A small image diffusion model, trained from scratch.
Model: 5.51M parameters, 32-pixel images, norm groupnorm, widths [64, 128, 256].
Training: adamw at rate 0.0017, 32700 steps, batches of 64.
Data: trained on photos with spoken descriptions (Open Images, Localized Narratives), 203450 training examples, 10.3 epochs.
Rows from block 7 of a small image diffusion model, named by matrix and row number. Rows with one number belong to one channel. Each number is 200 + 40 x the weight over its row's rms, rounded and kept within 0 to 999. All counts start at 0.
After each channel's rows are labels from the 100 images, of 14976 (inputs lightly noised), where the channel reaches its highest value: "colour at peak" is the nearest of a few named colours to the mean colour under the peak; "responds to" is what is common among them. Only what is clearly more common there than usual is listed. The data: photos with spoken descriptions (Open Images, Localized Narratives). In brackets: how many of the 100, against the usual share in percent.
# convs0: first 3x3 conv (model.mid.2.convs.0.weight, 256x256x3x3, each kernel summed), inputs 86-171
# convs1: second 3x3 conv (model.mid.2.convs.1.weight, 256x256x3x3, transposed, each kernel summed), outputs 86-171

convs0.43,181,200,237,206,222,238,278,261,248,217,205,247,198,239,222,220,232,178,240,226,244,279,133,199,223,181,252,238,278,212,241,232,222,232,134,237,267,161,268,157,259,225,148,270,176,219,206,284,214,125,163,169,213,255,186,185,234,225,238,171,195,199,286,282,175,228,251,209,176,208,165,287,120,227,253,178,206,188,219,232,230,194,288,190,124,138
convs1.43,271,226,220,184,270,221,157,161,195,170,149,224,241,236,216,212,256,218,249,222,234,228,200,149,218,222,206,160,149,149,199,270,205,250,172,184,181,197,181,249,182,222,166,164,145,169,202,151,190,255,139,246,214,193,222,228,157,256,150,204,249,185,195,161,204,177,174,184,138,169,252,233,261,139,162,238,188,260,185,226,157,241,130,213,189,282
colour at peak: black (77 vs 13.7)
responds to: text has "lights" (27 vs 7.6)

convs0.200,148,202,236,200,204,246,231,265,248,173,176,239,235,190,190,240,268,207,207,189,96,182,170,184,185,244,245,196,247,89,131,184,233,276,204,250,311,133,185,192,164,125,238,182,217,207,219,130,244,218,192,219,225,221,186,215,91,189,182,186,191,246,132,256,171,196,222,218,228,210,217,179,173,195,241,223,206,204,221,195,170,196,197,242,194,112
convs1.200,192,257,232,139,189,253,170,190,208,224,169,222,221,167,269,255,220,203,204,256,147,128,145,258,85,242,131,177,186,172,202,100,202,199,183,260,179,173,124,222,133,119,166,156,202,188,222,250,255,205,184,232,162,125,188,261,193,188,183,159,215,264,211,191,272,157,179,163,195,147,215,179,198,209,176,255,201,203,154,254,168,209,223,187,164,174
colour at peak: white (54 vs 6.3)
responds to: text has "sky" (57 vs 24.9)

convs0.151,183,211,228,210,246,229,204,234,223,146,189,222,237,174,198,198,265,213,193,204,131,192,174,124,177,195,231,154,272,115,81,208,202,224,175,220,300,124,174,208,231,116,222,211,233,156,182,145,265,217,212,215,256,183,222,239,147,201,201,205,212,200,136,299,184,172,155,177,175,191,190,187,202,128,270,203,144,222,246,228,167,178,189,171,204,198
convs1.151,180,216,206,146,189,236,134,167,205,213,144,228,213,107,245,256,175,198,155,235,130,108,158,228,59,243,145,151,179,156,163,103,223,183,169,247,124,154,111,223,150,133,164,145,242,150,223,226,257,183,185,192,157,137,152,221,224,153,163,152,209,268,206,205,211,170,155,119,229,167,202,150,152,216,189,228,186,188,179,235,190,211,177,143,135,159
colour at peak: white (81 vs 6.3)
responds to: text has "sky" (58 vs 24.9); text has "buildings" (36 vs 11.2)

convs0.13,195,205,241,216,244,219,234,205,239,192,188,192,218,214,196,211,209,196,198,183,163,265,197,143,218,174,210,155,261,123,160,243,214,224,172,199,258,175,221,217,323,155,186,252,256,192,192,156,230,208,184,205,249,255,229,151,183,185,199,222,222,177,201,291,166,208,187,180,185,173,170,254,186,116,260,186,187,191,244,177,234,142,207,206,189,164
convs1.13,222,209,217,194,261,233,144,120,304,212,140,193,203,194,219,237,150,233,165,178,139,197,244,214,163,276,134,166,188,170,190,205,303,211,179,174,104,191,127,257,207,260,172,141,180,176,220,185,202,239,182,213,151,267,181,171,168,152,147,180,262,188,186,203,174,152,168,95,202,152,208,216,222,185,153,225,202,207,189,181,201,187,177,207,166,276
colour at peak: grey (60 vs 34.9)
responds to: text has "sky" (52 vs 24.9)

convs0.203,185,203,225,123,236,250,232,254,138,201,172,227,239,207,198,239,240,103,194,208,188,156,134,185,226,121,223,119,205,144,125,211,160,245,138,247,218,105,175,203,162,125,166,175,193,202,186,176,193,250,192,268,232,115,132,242,139,248,175,157,220,252,75,183,173,136,204,256,172,225,241,205,229,135,211,212,219,135,180,190,178,219,140,236,145,214
convs1.203,164,222,229,185,203,244,142,148,242,157,178,238,227,142,228,232,171,246,154,211,114,128,192,178,71,282,190,187,229,146,179,142,278,197,160,232,181,131,122,232,184,188,168,168,243,159,156,211,265,150,183,167,202,211,140,212,225,153,161,154,221,234,169,244,236,172,119,125,233,196,171,168,159,178,208,200,138,160,174,236,182,204,201,168,143,152
colour at peak: grey (61 vs 34.9)
responds to: text has "sky" (72 vs 24.9); text has "buildings" (34 vs 11.2); text has "road" (25 vs 8.2)

convs0.137,198,244,219,239,265,211,202,219,229,135,189,207,265,171,205,227,257,218,211,211,118,208,205,137,173,227,204,192,265,132,115,208,228,270,227,214,296,157,184,244,241,103,260,216,241,183,161,128,236,230,224,208,245,220,226,229,146,182,191,245,206,199,145,273,199,163,172,201,224,181,226,201,200,157,266,194,193,239,238,206,200,169,183,169,225,158
convs1.137,220,255,223,125,218,254,194,224,219,251,138,240,211,178,236,261,215,172,188,235,175,157,126,263,134,193,156,165,161,215,194,139,221,222,152,257,144,190,148,226,132,159,154,130,179,158,255,229,212,216,182,236,163,149,169,230,167,210,198,124,229,271,181,131,222,175,219,130,210,180,232,187,215,244,145,248,222,162,142,215,158,231,186,218,142,226
colour at peak: white (95 vs 6.3)
responds to: text has "sky" (70 vs 24.9); text has "trees" (60 vs 27.8); text has "grass" (27 vs 10.1); text has "road" (25 vs 8.2)

convs0.222,193,201,220,149,233,243,196,211,156,169,148,192,230,190,166,219,219,199,195,174,234,144,145,148,206,147,237,106,199,147,126,195,145,235,155,230,199,146,184,230,148,180,168,155,180,205,160,125,182,215,167,233,223,143,169,243,152,246,164,175,241,241,88,146,159,99,202,277,139,221,253,194,217,107,206,205,205,99,220,173,191,229,125,171,179,194
convs1.222,209,224,205,186,174,235,155,213,182,169,186,229,245,124,229,226,202,200,185,246,154,89,184,184,73,236,203,215,191,175,203,109,229,213,180,240,166,149,141,202,162,150,189,160,248,113,169,256,225,167,190,190,181,182,163,267,226,181,179,177,196,235,177,211,264,189,117,139,219,184,205,201,185,208,214,206,139,179,177,220,214,239,223,170,157,158
colour at peak: grey (72 vs 34.9)
responds to: text has "sky" (81 vs 24.9); text has "trees" (65 vs 27.8); text has "buildings" (31 vs 11.2); text has "water" (30 vs 7.8)

convs0.196,177,233,253,192,250,244,240,258,243,174,225,245,238,197,188,205,274,195,228,201,151,225,158,154,174,213,250,145,299,129,133,192,198,223,168,242,337,146,211,204,237,139,191,242,237,191,205,157,274,221,246,225,256,179,235,257,177,217,234,185,219,208,209,303,188,172,200,197,187,193,186,199,213,158,306,225,162,215,285,229,165,190,223,177,178,215
convs1.196,208,238,207,154,209,231,140,143,200,218,153,252,217,157,284,252,200,205,187,259,140,155,182,236,78,253,125,153,156,163,190,157,254,223,174,222,147,171,122,241,124,145,167,136,196,168,232,242,262,211,178,211,148,142,177,232,199,185,163,167,227,236,210,206,251,176,176,90,199,137,228,172,186,191,153,249,202,218,156,276,166,233,167,177,157,202
colour at peak: white (77 vs 6.3)
responds to: text has "sky" (73 vs 24.9); text has "trees" (67 vs 27.8); text has "buildings" (35 vs 11.2); text has "poles" (30 vs 6.2)

convs0.212,189,238,243,242,262,229,213,224,244,165,207,214,260,194,188,230,276,233,230,200,123,203,200,146,176,233,224,194,281,134,147,210,225,253,218,235,316,153,176,224,198,149,262,208,240,180,190,123,232,230,224,232,250,221,219,236,151,211,208,216,220,215,143,294,186,148,196,210,217,187,223,186,211,162,270,234,180,208,250,205,170,197,200,193,206,163
convs1.212,202,247,207,145,181,234,202,236,167,256,163,229,210,188,278,243,228,156,208,264,172,169,147,278,111,210,135,177,165,207,219,112,190,205,184,246,177,201,146,200,117,139,175,159,180,201,251,269,231,205,206,227,146,134,194,241,194,198,208,157,201,256,217,163,263,200,222,152,197,154,235,184,198,248,155,250,235,188,157,256,154,219,226,205,176,175
colour at peak: white (72 vs 6.3)
responds to: text has "sky" (80 vs 24.9); text has "trees" (67 vs 27.8); text has "buildings" (36 vs 11.2); text has "poles" (27 vs 6.2)

convs0.254,197,226,228,217,238,215,205,189,208,173,192,184,253,196,186,224,243,182,213,195,165,254,197,147,205,198,225,205,275,169,154,236,214,266,193,204,269,152,208,221,297,125,219,233,284,196,171,138,236,203,191,195,262,245,209,181,169,189,203,218,208,181,181,277,183,185,164,193,195,178,198,259,189,128,273,181,186,206,217,193,215,163,207,184,174,156
convs1.254,242,223,203,181,226,219,165,166,252,241,155,215,199,189,239,236,176,205,192,227,195,183,214,249,130,258,116,186,153,197,217,162,276,196,192,179,107,215,136,239,156,220,183,145,177,171,262,228,211,240,198,236,136,218,208,221,184,183,171,200,238,200,223,164,216,161,207,96,196,138,230,222,232,232,128,251,235,250,184,211,196,211,185,205,189,268
colour at peak: white (62 vs 6.3)
responds to: text has "sky" (74 vs 24.9); text has "trees" (57 vs 27.8); text has "buildings" (28 vs 11.2)

convs0.61,200,224,241,130,203,253,200,221,156,173,141,200,218,202,196,222,243,151,234,215,208,206,95,169,236,146,222,154,162,155,153,203,135,196,108,236,201,82,192,176,164,166,143,191,220,232,191,177,211,234,159,238,222,127,127,235,194,219,165,114,202,238,83,128,184,157,212,239,181,232,228,201,230,183,167,206,211,175,168,199,173,176,171,198,94,230
convs1.61,190,205,242,197,214,241,125,132,213,116,172,174,239,168,197,189,212,246,179,196,173,186,180,114,155,243,240,174,239,112,169,212,236,206,153,194,205,139,163,242,227,183,165,208,230,164,125,143,219,176,154,162,284,176,168,203,207,200,146,175,220,184,147,222,229,162,118,219,204,220,188,198,180,112,246,178,134,139,193,214,195,198,163,175,165,184
colour at peak: grey (67 vs 34.9)
responds to: text has "grass" (32 vs 10.1)

convs0.243,185,220,243,199,220,246,263,258,255,206,191,239,222,237,239,230,238,192,243,235,242,277,131,186,224,182,259,228,269,200,230,240,241,257,129,244,260,156,266,178,251,214,149,251,168,221,184,278,215,142,155,173,205,239,187,196,240,228,227,169,201,209,294,284,189,244,238,204,178,217,179,288,124,199,250,182,217,167,205,247,231,209,277,204,124,135
convs1.243,269,229,220,183,264,221,152,164,188,167,149,222,244,234,221,210,258,214,256,226,234,222,198,142,213,214,211,160,147,146,198,268,196,253,171,190,186,194,183,248,174,214,164,166,142,166,196,156,184,255,140,251,214,188,220,230,156,262,153,204,246,193,195,166,203,183,174,187,136,171,257,231,259,136,168,241,188,252,187,228,154,247,131,217,189,273
colour at peak: black (79 vs 13.7)
responds to: text has "lights" (26 vs 7.6)

convs0.202,172,205,218,162,231,244,221,246,224,179,146,203,231,178,183,227,237,202,204,179,134,174,160,183,212,213,227,124,263,99,97,181,230,257,170,244,273,133,167,225,190,108,201,210,202,219,215,125,238,245,176,231,237,176,206,236,97,207,180,173,245,244,127,255,157,162,218,236,194,204,245,175,215,152,271,226,222,214,179,182,183,193,153,196,184,170
convs1.202,174,245,243,156,202,258,160,168,246,214,161,231,225,165,255,260,184,231,171,233,101,117,166,238,68,250,144,184,205,157,189,115,253,203,166,259,176,151,114,236,172,158,165,140,224,180,198,232,263,192,175,203,168,164,173,231,214,146,172,149,224,249,198,199,257,155,145,116,221,163,177,184,186,194,183,245,170,175,150,227,185,206,230,195,146,174
colour at peak: white (72 vs 6.3)
responds to: text has "sky" (68 vs 24.9); text has "trees" (58 vs 27.8)