Weights of a small image diffusion model.
Model: 5.51M parameters, 32-pixel images, norm groupnorm, activation silu, widths [64, 128, 256].
Training: adamw at rate 0.0017, 32700 steps.
Data: trained on photos with spoken descriptions (Open Images, Localized Narratives), 203450 training examples, 10.3 epochs.
Rows from block 8 of a small image diffusion model, named by matrix and row number. Rows with one number belong to one channel. Each number is 128 + 32 x the weight over its row's rms, rounded and kept within 0 to 255. All counts start at 0. Numbers have three digits each.
After each channel's rows are labels from the 100 images, of 14976 (inputs lightly noised), where the channel reaches its highest value: "patch colour" is the nearest of a few named colours to the mean colour under the peak; "top examples" is what is common among them. Only what is clearly more common there than usual is listed. The data: photos with spoken descriptions (Open Images, Localized Narratives). In brackets: how many of the 100, against the usual share in percent.
# convs0: first 3x3 conv (model.decb.0.0.convs.0.weight, 128x256x3x3, each kernel summed), inputs 0-255
# convs1: second 3x3 conv (model.decb.0.0.convs.1.weight, 128x128x3x3, transposed, each kernel summed), outputs 0-127

convs0.106:033111112084106089083105103119115098105075081140106117094096097114078106108108097198095091127119121112121124114113110116128119096118090107112126145093132117128115138132107101101122115101096118136151133134134120137123144132132138130160135114135143146128137134118152118134140127120145141145116124125114116122112092105108116104116096104137105115107155075122140119105176129112097134110101115114101076135126114112175070145008126107019069136112090051146146156146099171120178141162167199103090130125095109097066097075073119162132200085071104128108055079073078077111091111082135077107103114126167097083175144066130143114128133127075107088086120125067095094032108110101118083092034143102142141079163118143164105158180112085133094115152114102110106109089154167138117127066052139
convs1.106:167160081075058139124104124160080123129135122100098104103173124111134116086131117164084180140082123160116095134117102126143171169176124076154116102205154130113103129135107134106154116126053123143190171086135121171151115102107071155102137254105168152084137129151213098164170083088112157105115123138109147139092150100095110144131161153122091139106130115179156106134138105099153163148136
patch colour: red (74 vs 0.6)
top examples: text has "color" (36 vs 13.2); text has "red" (26 vs 3.9)

convs0.46:083112098110120120135116126124125116095114110127127125114130110153104109113116116106110113123106137136132124123135132117122134123125129130130131102138133134127123136126124124130147138129128142145140143128135146133143140142143141141145144139145145140157143141142147148147141138084139156140132129117143128139134159129132125139131107104126134139139146137113130128131113126132149112149128053116122167072171049139147183137145000093121123079062083138168093193057127014116116151113135148065134115117128112119139117126153075043127104145123146092123123134151143123144140072128126103126038125135119154153160143114123124125000128128128075130154104094134125116147080117090139128125120123100082145123099105130125103119161114104172139107145091133000135132099154135119115161131150015
convs1.46:094120159087093199141166101134148128076134162141140125114140110095025147095159100137105102137093116114123106146149047131117117079134144135083133133110127139121110103122194203141154148131140144192140103082120125166135142139139110126109118160150144144113101050040172187200090093121126136130105166143069110125142105113135163166162119132119103195107110100105168113116171129178088081108104
patch colour: cyan (52 vs 1.3)
top examples: text has "sky" (57 vs 24.9)

convs0.39:163153157175144139155145152127147133159155159091143125123143155146170149158139157115179149105149112111140126132118118126175144151152161123139128153148132124143125114142133103156142158119135136118102088135160132104119109113124118118155120144122120129105129137145088107089122122133130120113146160160153135148141167158140177166142160176151188147164095126181170165175129169179157109149166098128092150086096143107039187193163171103096156154148135183137076189154089123186116124126092098154063102115138127148077148115158119150148145160121139134159166090099157116065107122121101143149101106162141112115000095156084111101112091117119126197164147090143095135171101053178132128094055130138122111085151146024087091089124116112050080088035168133117146135147052049117138188111130135
convs1.39:120097183171136156156103175121126152165125150122146156119154114213136133118132107163091123069092121094147200158127114088175122092139129116124152144101090124171116133110052030110132140105139120137121137116146128118143136077162161083158175024082122160127078194120073134135125136147064134142158099164117124128145097146099088115058110125175102191116141124170113178136142149110128126145142
patch colour: brown (63 vs 29.5)
top examples: text has "trees" (66 vs 27.8)

convs0.12:158173151123138159163153145130142145130132162054163165148185158239148126157139136153137148142132123152102097108149138114038117114111092134118120085101121119113126136114113114102124111120110193101139183095071105137139126151118124099086123111108126097138107116116134138143099110084116179132131145126132189182147196139148149119140147139121114173127113197107122139109146148115166102199142146155118138103101059155124147113087157099098065093159102132122036134148137167164132098140127134141043161138093141142019153127128156137123146164130178114105157144139148137134160177108111058118118125126068125136110136142108148126138027173101161174149186076152101022127134133125139159124144092165045130103104162123112117119119112095127146093156138186130114141093134145139145124060021108
convs1.12:112136123099083179126118048176137150094122160133166137119137164062126166136060130149084139120135126167106096117162074085147151108164186098150190130138090165140080120106138118118120153073136149157130095121103119135157191150069097126187079086146163062116109112125063075123078179066136086132111184173128119118097119106100151103149136140124123089116123146133085106144145125144137195110082
patch colour: grey (63 vs 31.4)
top examples: text has "sky" (51 vs 24.9)

convs0.10:135119148150096125159155143184108175097090183129124117153128138125166162114115110145125092202144167172142112105179140139160147119112146131163145108112154167134133165122144170157105117150166108127155102097101086143099123090112114100160100061115079141179108118097082135131099096107110153113129110130100184126119112163156107113150142108119126126116172195124101089116198108105218131100117130168123157158143125204115142123116127100079009119167149141101104192115108145149149137122080139079030066109121130086037117137128087126141105088080157099137116113130160155113179181128121057120123091110093113137146125128150153029129137156132155095148148189126193129117153113128183099191121112088100100160084092133125130135105106108176151058179147122084133139112096151195074117087133121
convs1.10:132105107121149179144099180162130108231181163122173074139100154114075145159116099060118135113151137103087095148100084099170109127135139137162124147165118100111110134147145128108120136134110128171125189103145127143163084102128165209138135128122180096162150121131078187108162137084042113165116093126154132088096133069090078135146121117122113096194118080132125105163106135102101051150109
patch colour: black (42 vs 16.5)
top examples: text has "sky" (55 vs 24.9)

convs0.33:099156123132158137083159158139144149129136094141144139139129117098100150136145116164180112149152139105111154124108110132163118127134142116131132197143119121140124138125139122144139132114138150127102127104146140116109129114112096136108096095124111118132111095121132092109119122101119074105128120098115113121113085128088108129117093097112130095115182127105129134142108100135119138116098043172100122097173145128152236062134082091066132079121111183145091019004164127141120149147057063116106074088122167088109143083242157000203179123121115111224131116169115115146150109156136125118107055146104230133144143156108114132123110151105095162167168151123145095142131139128144101126106099090108116098141135194143096155107106157167135103118139125082130126119115141159099104105163076
convs1.33:145122121182109101158181101091121104113114090145137091163106090136121139148170141115173119104159135131106080088112206143160130132100132088129168060174098133129149132129124129137148115133133141069124174123110185113162160143146144158071155094119152137114150100098124125070083144151152083125164157152134066102092089127145110107114134090164132067108116130121090125255183136110119113104130
patch colour: cyan (55 vs 1.3); blue (31 vs 0.8)
top examples: text has "sky" (80 vs 24.9); text has "trees" (66 vs 27.8); text has "grass" (31 vs 10.1); text has "clouds" (29 vs 4.5)

convs0.26:135115096088142139115117115109167089122139114093129113122113121142113090117125142102098162122086131134118147117144148104087138127136141159097119015142124127123128094131115132107098174113110171109115162147101142107163124154145147120069164168112161128117131150151170171169123114107128157172080100096113126104126177078103094110073136085089082120123118153116104087064087093097101058118100116096051080072123066127110111110021110119121157097058104110130030083146129128083083149108130092089086161110042190137093128126104190114139148168122101156079157127121095088165113131125097176090160162156108135138073149136125065126158141157150105140158117041105070151116101072171139152097087168145086141134150109102140093113125055084111079082081131123163118128131148133114145080091083115
convs1.26:137171060074126193141195127152133206039097062163117144118101125078118155140115129135144099176144126166131110154128101115121125132133176103143123077134134125090113148116144159106161072097060127127130154086120121108137134146146085121125109170157163097144147119135045136124083118097131122148123140145123156157134123054146157133112112102141131119131159198075109160085103146177056159101052
patch colour: grey (65 vs 31.4)
top examples: text has "wall" (40 vs 19.7)

convs0.41:097104066069115077068111099098106112126134054123104111083104077101071096097105115129114096107107167129151169129131131122181139144170122129157151108170158154131108171148139117141171144117122094126116103106159164129126151132142093136131120113117140115140129086104131091133121113101122115117107113098105124112107087116108105124116142091114101091120139133109135123111125083124150119100092125129085084155153015140181156151060123166092116162163000106154127123113129147189077154155178105209140133107121138103135125129123120142180128121094122093127116113090144148113095102124116042094114144100103094142126146127138114130125140117108126113126109084158120104135114122083132139124121132112000168131140125175141167080130103129161159123146178104144130114058153151187153128137000097
convs1.41:122117093118065121100114111122054113154129139137163128171134140124102160119054160129075133156131159142138079172112128128121111152154143130145118125139113123153109143086184158141156130144168142164152183128043175204151117113130095151126129174123109073128107060159126034148158116110114123148134151170129169122111117111151078142146124144113096126053118122131079129194147125106135249106143
patch colour: white (100 vs 7.7)
top examples: text has "sky" (61 vs 24.9)