config.toml
model = "image diffusion model"
dataset = "photos with spoken descriptions (Open Images, Localized Narratives)"
train_examples = 203450
image_size = 32
horizontal_flip = true
conditioning = "none"
arch = "unet"
objective = "v"
cond_dim = 192
norm = "groupnorm"
activation = "silu"
weight_standardization = false
widths = [64, 128, 256]
blocks_per_level = 2
scale_shift_norm = false
attention = true
upsampling = "nearest_conv"
init = "kaiming_normal"
residual_init = "none"
optimizer = "adamw"
lr = 0.0017
beta1 = 0.9
beta2 = 0.98
eps = 1e-08
steps = 32700
batch_size = 64
epochs = 10.3
lr_schedule = "cosine"
final_lr_fraction = 0
warmup_steps = 1630
weight_decay = 0.05
Rows from block 2 of a small image diffusion model, named by matrix and row number. Rows with one number belong to one channel. Each number is 200 + 30 x the weight over its row's rms, rounded and kept within 0 to 999. All counts start at 0.
After each channel's rows are labels from the 100 images, of 14976 (inputs lightly noised), where the channel reaches its highest value: "responds to" is what is common among them. Only what is clearly more common there than usual is listed. The data: photos with spoken descriptions (Open Images, Localized Narratives).
# convs0: first 3x3 conv (model.enc.1.0.convs.0.weight, 128x128x3x3, each kernel summed), inputs 0-63
# convs1: second 3x3 conv (model.enc.1.0.convs.1.weight, 128x128x3x3, transposed, each kernel summed), outputs 0-63

convs0.106,175,192,129,188,186,190,200,189,243,216,213,228,203,222,196,220,181,166,191,175,192,160,183,172,167,164,128,231,188,205,271,197,264,178,207,243,160,153,192,160,209,148,185,213,212,251,213,167,180,172,194,195,183,252,209,197,186,222,158,218,184,198,221,201
convs1.106,181,169,159,172,176,263,180,152,203,191,206,199,223,194,189,204,225,227,185,160,207,208,214,212,203,182,191,200,245,240,48,198,216,203,234,150,196,201,193,227,166,205,228,196,183,186,192,239,243,210,181,131,219,111,167,197,212,162,242,212,205,211,197,231
responds to: text has "blue"

convs0.120,230,212,190,206,230,197,198,211,210,195,176,191,179,226,170,108,242,221,190,245,212,176,197,207,171,181,160,156,162,185,207,203,188,126,170,179,209,187,137,125,205,175,201,130,230,176,198,154,148,191,160,203,184,158,200,197,206,197,226,251,250,216,211,237
convs1.120,223,195,212,196,165,221,149,203,200,210,188,148,212,157,169,177,188,216,217,149,130,226,180,213,199,223,237,247,264,159,193,217,193,213,214,200,202,197,208,218,197,165,189,193,215,202,205,234,220,229,231,171,204,218,196,206,199,190,183,141,179,157,126,99
responds to: text has "sky"

convs0.102,206,267,197,224,229,235,211,234,243,180,200,217,232,228,233,228,201,215,168,201,181,199,229,238,168,233,224,192,215,224,195,187,224,211,179,148,151,147,159,197,155,183,184,190,170,176,150,198,223,184,223,158,220,218,242,226,205,249,205,251,225,227,154,201
convs1.102,225,182,229,243,176,173,281,204,168,232,227,234,222,193,185,179,209,211,225,201,168,193,189,209,239,177,180,165,167,194,214,217,169,156,164,209,195,181,195,193,223,196,151,179,174,191,205,213,270,228,149,264,201,236,199,192,243,160,218,211,246,263,248,203
responds to: text has "buildings"

convs0.124,242,192,233,187,218,210,210,194,208,165,186,205,224,244,196,139,211,217,197,199,194,207,135,199,193,171,206,190,199,204,101,237,155,220,208,153,222,208,179,153,161,215,205,207,167,184,173,86,194,252,204,196,217,222,208,195,201,182,215,186,245,200,219,267
convs1.124,167,194,233,226,219,178,188,151,189,219,177,174,222,171,173,197,168,191,213,198,206,195,200,201,168,217,199,212,194,200,282,206,176,214,210,230,194,180,173,174,258,121,195,253,219,200,202,195,160,142,162,195,191,232,244,195,190,204,173,233,140,231,180,177
responds to: text has "sky"; text has "water"; text has "bottom"

convs0.34,192,213,220,211,203,136,177,177,174,189,240,199,201,147,175,226,203,187,267,226,185,219,169,233,210,207,267,163,215,215,158,155,173,230,238,189,224,203,245,197,210,175,185,177,191,132,162,226,186,232,227,204,135,135,212,147,152,224,168,185,226,211,213,179
convs1.34,159,180,171,193,177,206,235,177,212,133,125,214,172,163,175,160,203,229,145,177,207,170,215,202,255,213,157,243,235,145,176,210,177,225,168,172,193,210,180,213,214,181,210,162,184,217,180,227,252,152,191,123,162,167,192,248,228,206,233,161,198,223,223,146
responds to: text has "table"

convs0.74,214,209,225,229,227,190,197,220,231,216,207,211,234,225,211,197,221,239,231,214,177,176,210,226,200,235,154,170,180,199,180,206,203,213,227,176,199,246,212,238,240,233,214,240,219,223,265,238,187,146,212,140,199,233,148,210,149,162,181,181,170,202,154,179
convs1.74,208,207,230,149,193,203,192,208,179,191,191,133,161,164,230,207,156,141,182,194,189,227,178,188,215,161,258,203,204,189,201,166,211,206,175,250,215,217,172,187,152,161,175,190,220,213,173,182,183,147,155,194,182,213,217,202,130,199,162,167,237,204,165,212
responds to: text has "playing"; text has "guitar"; text has "lights"

convs0.75,203,210,223,195,243,108,183,183,177,182,172,198,181,207,236,212,182,195,192,182,145,233,258,173,213,184,194,120,222,205,186,220,178,202,203,219,211,203,178,219,249,238,189,228,209,192,190,243,239,119,206,131,246,241,248,190,210,238,221,195,201,227,184,209
convs1.75,226,216,264,187,228,244,202,230,167,217,285,191,173,223,202,199,210,147,203,193,151,249,192,232,226,145,270,236,123,188,237,178,207,224,196,252,211,236,198,179,133,154,194,208,200,217,192,199,190,204,181,236,152,186,178,186,106,175,200,185,204,172,180,209
responds to: text has "lights"

convs0.14,195,177,260,228,210,186,211,231,185,197,197,201,168,166,202,245,168,169,234,218,179,232,168,183,226,186,203,168,202,229,201,204,184,232,161,180,208,191,203,247,209,258,225,219,169,197,192,181,219,160,215,175,201,208,143,162,177,142,199,138,178,192,196,197
convs1.14,245,218,237,214,222,175,210,194,196,229,236,207,225,212,213,174,175,183,185,237,118,214,184,193,266,176,250,184,131,283,283,194,167,194,209,224,228,181,196,219,225,162,177,193,238,212,182,206,211,173,114,191,200,208,199,212,206,171,190,215,203,233,144,209
responds to: text has "lights"

convs0.71,244,172,209,195,241,156,195,177,187,185,180,205,179,231,225,201,179,184,196,185,187,235,253,177,214,185,169,151,248,204,141,227,166,205,198,229,223,221,209,231,223,253,151,233,211,160,179,251,246,132,204,161,227,216,218,191,191,260,247,255,204,211,173,195
convs1.71,211,240,261,224,215,222,196,212,176,211,257,176,206,215,185,195,206,184,218,178,183,232,194,228,212,226,260,225,95,167,257,167,215,231,196,232,199,236,199,158,171,143,197,178,224,220,196,177,167,208,196,201,193,191,158,187,139,173,179,116,208,190,160,210
responds to: text has "lights"

convs0.27,202,223,184,237,232,199,198,201,236,194,219,229,212,228,130,88,197,206,197,214,200,166,229,235,123,227,168,207,208,207,180,220,224,175,192,183,174,228,218,195,181,200,243,178,223,225,257,212,181,197,198,189,193,182,196,229,188,211,161,161,224,191,173,193
convs1.27,197,249,202,174,193,232,215,170,203,207,194,201,235,174,223,223,180,193,199,150,211,243,229,167,244,210,263,204,199,169,209,211,237,212,203,176,230,173,187,204,151,172,218,237,181,165,172,157,184,188,206,170,95,210,245,213,195,231,196,156,182,205,180,162
responds to: text has "sky"

convs0.18,178,164,216,171,194,243,190,213,207,221,207,177,196,192,118,165,183,211,178,192,182,157,131,208,175,196,176,203,217,221,134,145,151,224,201,141,186,181,161,238,180,191,226,182,176,181,173,220,159,167,175,183,178,174,212,192,214,175,181,162,162,186,170,173
convs1.18,223,217,219,186,189,186,211,216,187,182,193,236,161,169,178,204,216,235,223,236,252,230,277,232,235,217,183,221,217,205,204,231,190,139,172,186,198,168,190,188,208,217,208,209,222,230,203,173,236,178,240,233,190,173,183,243,219,189,240,209,216,223,232,216
responds to: text has "sky"; text has "grass"

convs0.113,238,224,235,212,243,207,228,237,127,190,195,177,272,211,211,163,195,204,183,183,129,200,207,205,177,223,171,202,204,193,155,228,172,190,208,187,186,184,170,215,181,174,182,193,223,187,200,185,188,187,261,145,228,234,234,236,212,240,210,211,179,186,192,194
convs1.113,240,209,217,166,214,205,213,151,182,219,264,235,175,189,223,216,220,215,175,188,237,201,215,200,235,188,214,227,193,208,218,219,222,223,199,162,236,210,208,232,194,216,209,263,222,184,199,170,206,199,156,279,214,217,184,204,226,188,177,199,244,220,206,227
responds to: text has "sky"

convs0.123,259,172,197,220,213,223,205,188,228,234,212,172,243,242,232,173,215,181,186,181,203,185,195,251,186,254,165,188,206,180,198,190,191,158,173,189,196,196,152,184,155,177,185,140,193,168,194,221,144,201,224,193,247,221,191,219,190,189,118,228,205,247,203,196
convs1.123,132,232,179,156,182,194,210,184,156,165,163,188,203,218,225,197,219,241,205,227,181,204,189,138,206,132,244,206,163,164,205,219,210,233,165,236,170,204,260,209,163,240,202,207,208,206,203,139,175,224,141,221,227,165,200,197,207,209,239,141,188,152,178,223
responds to: text has "water"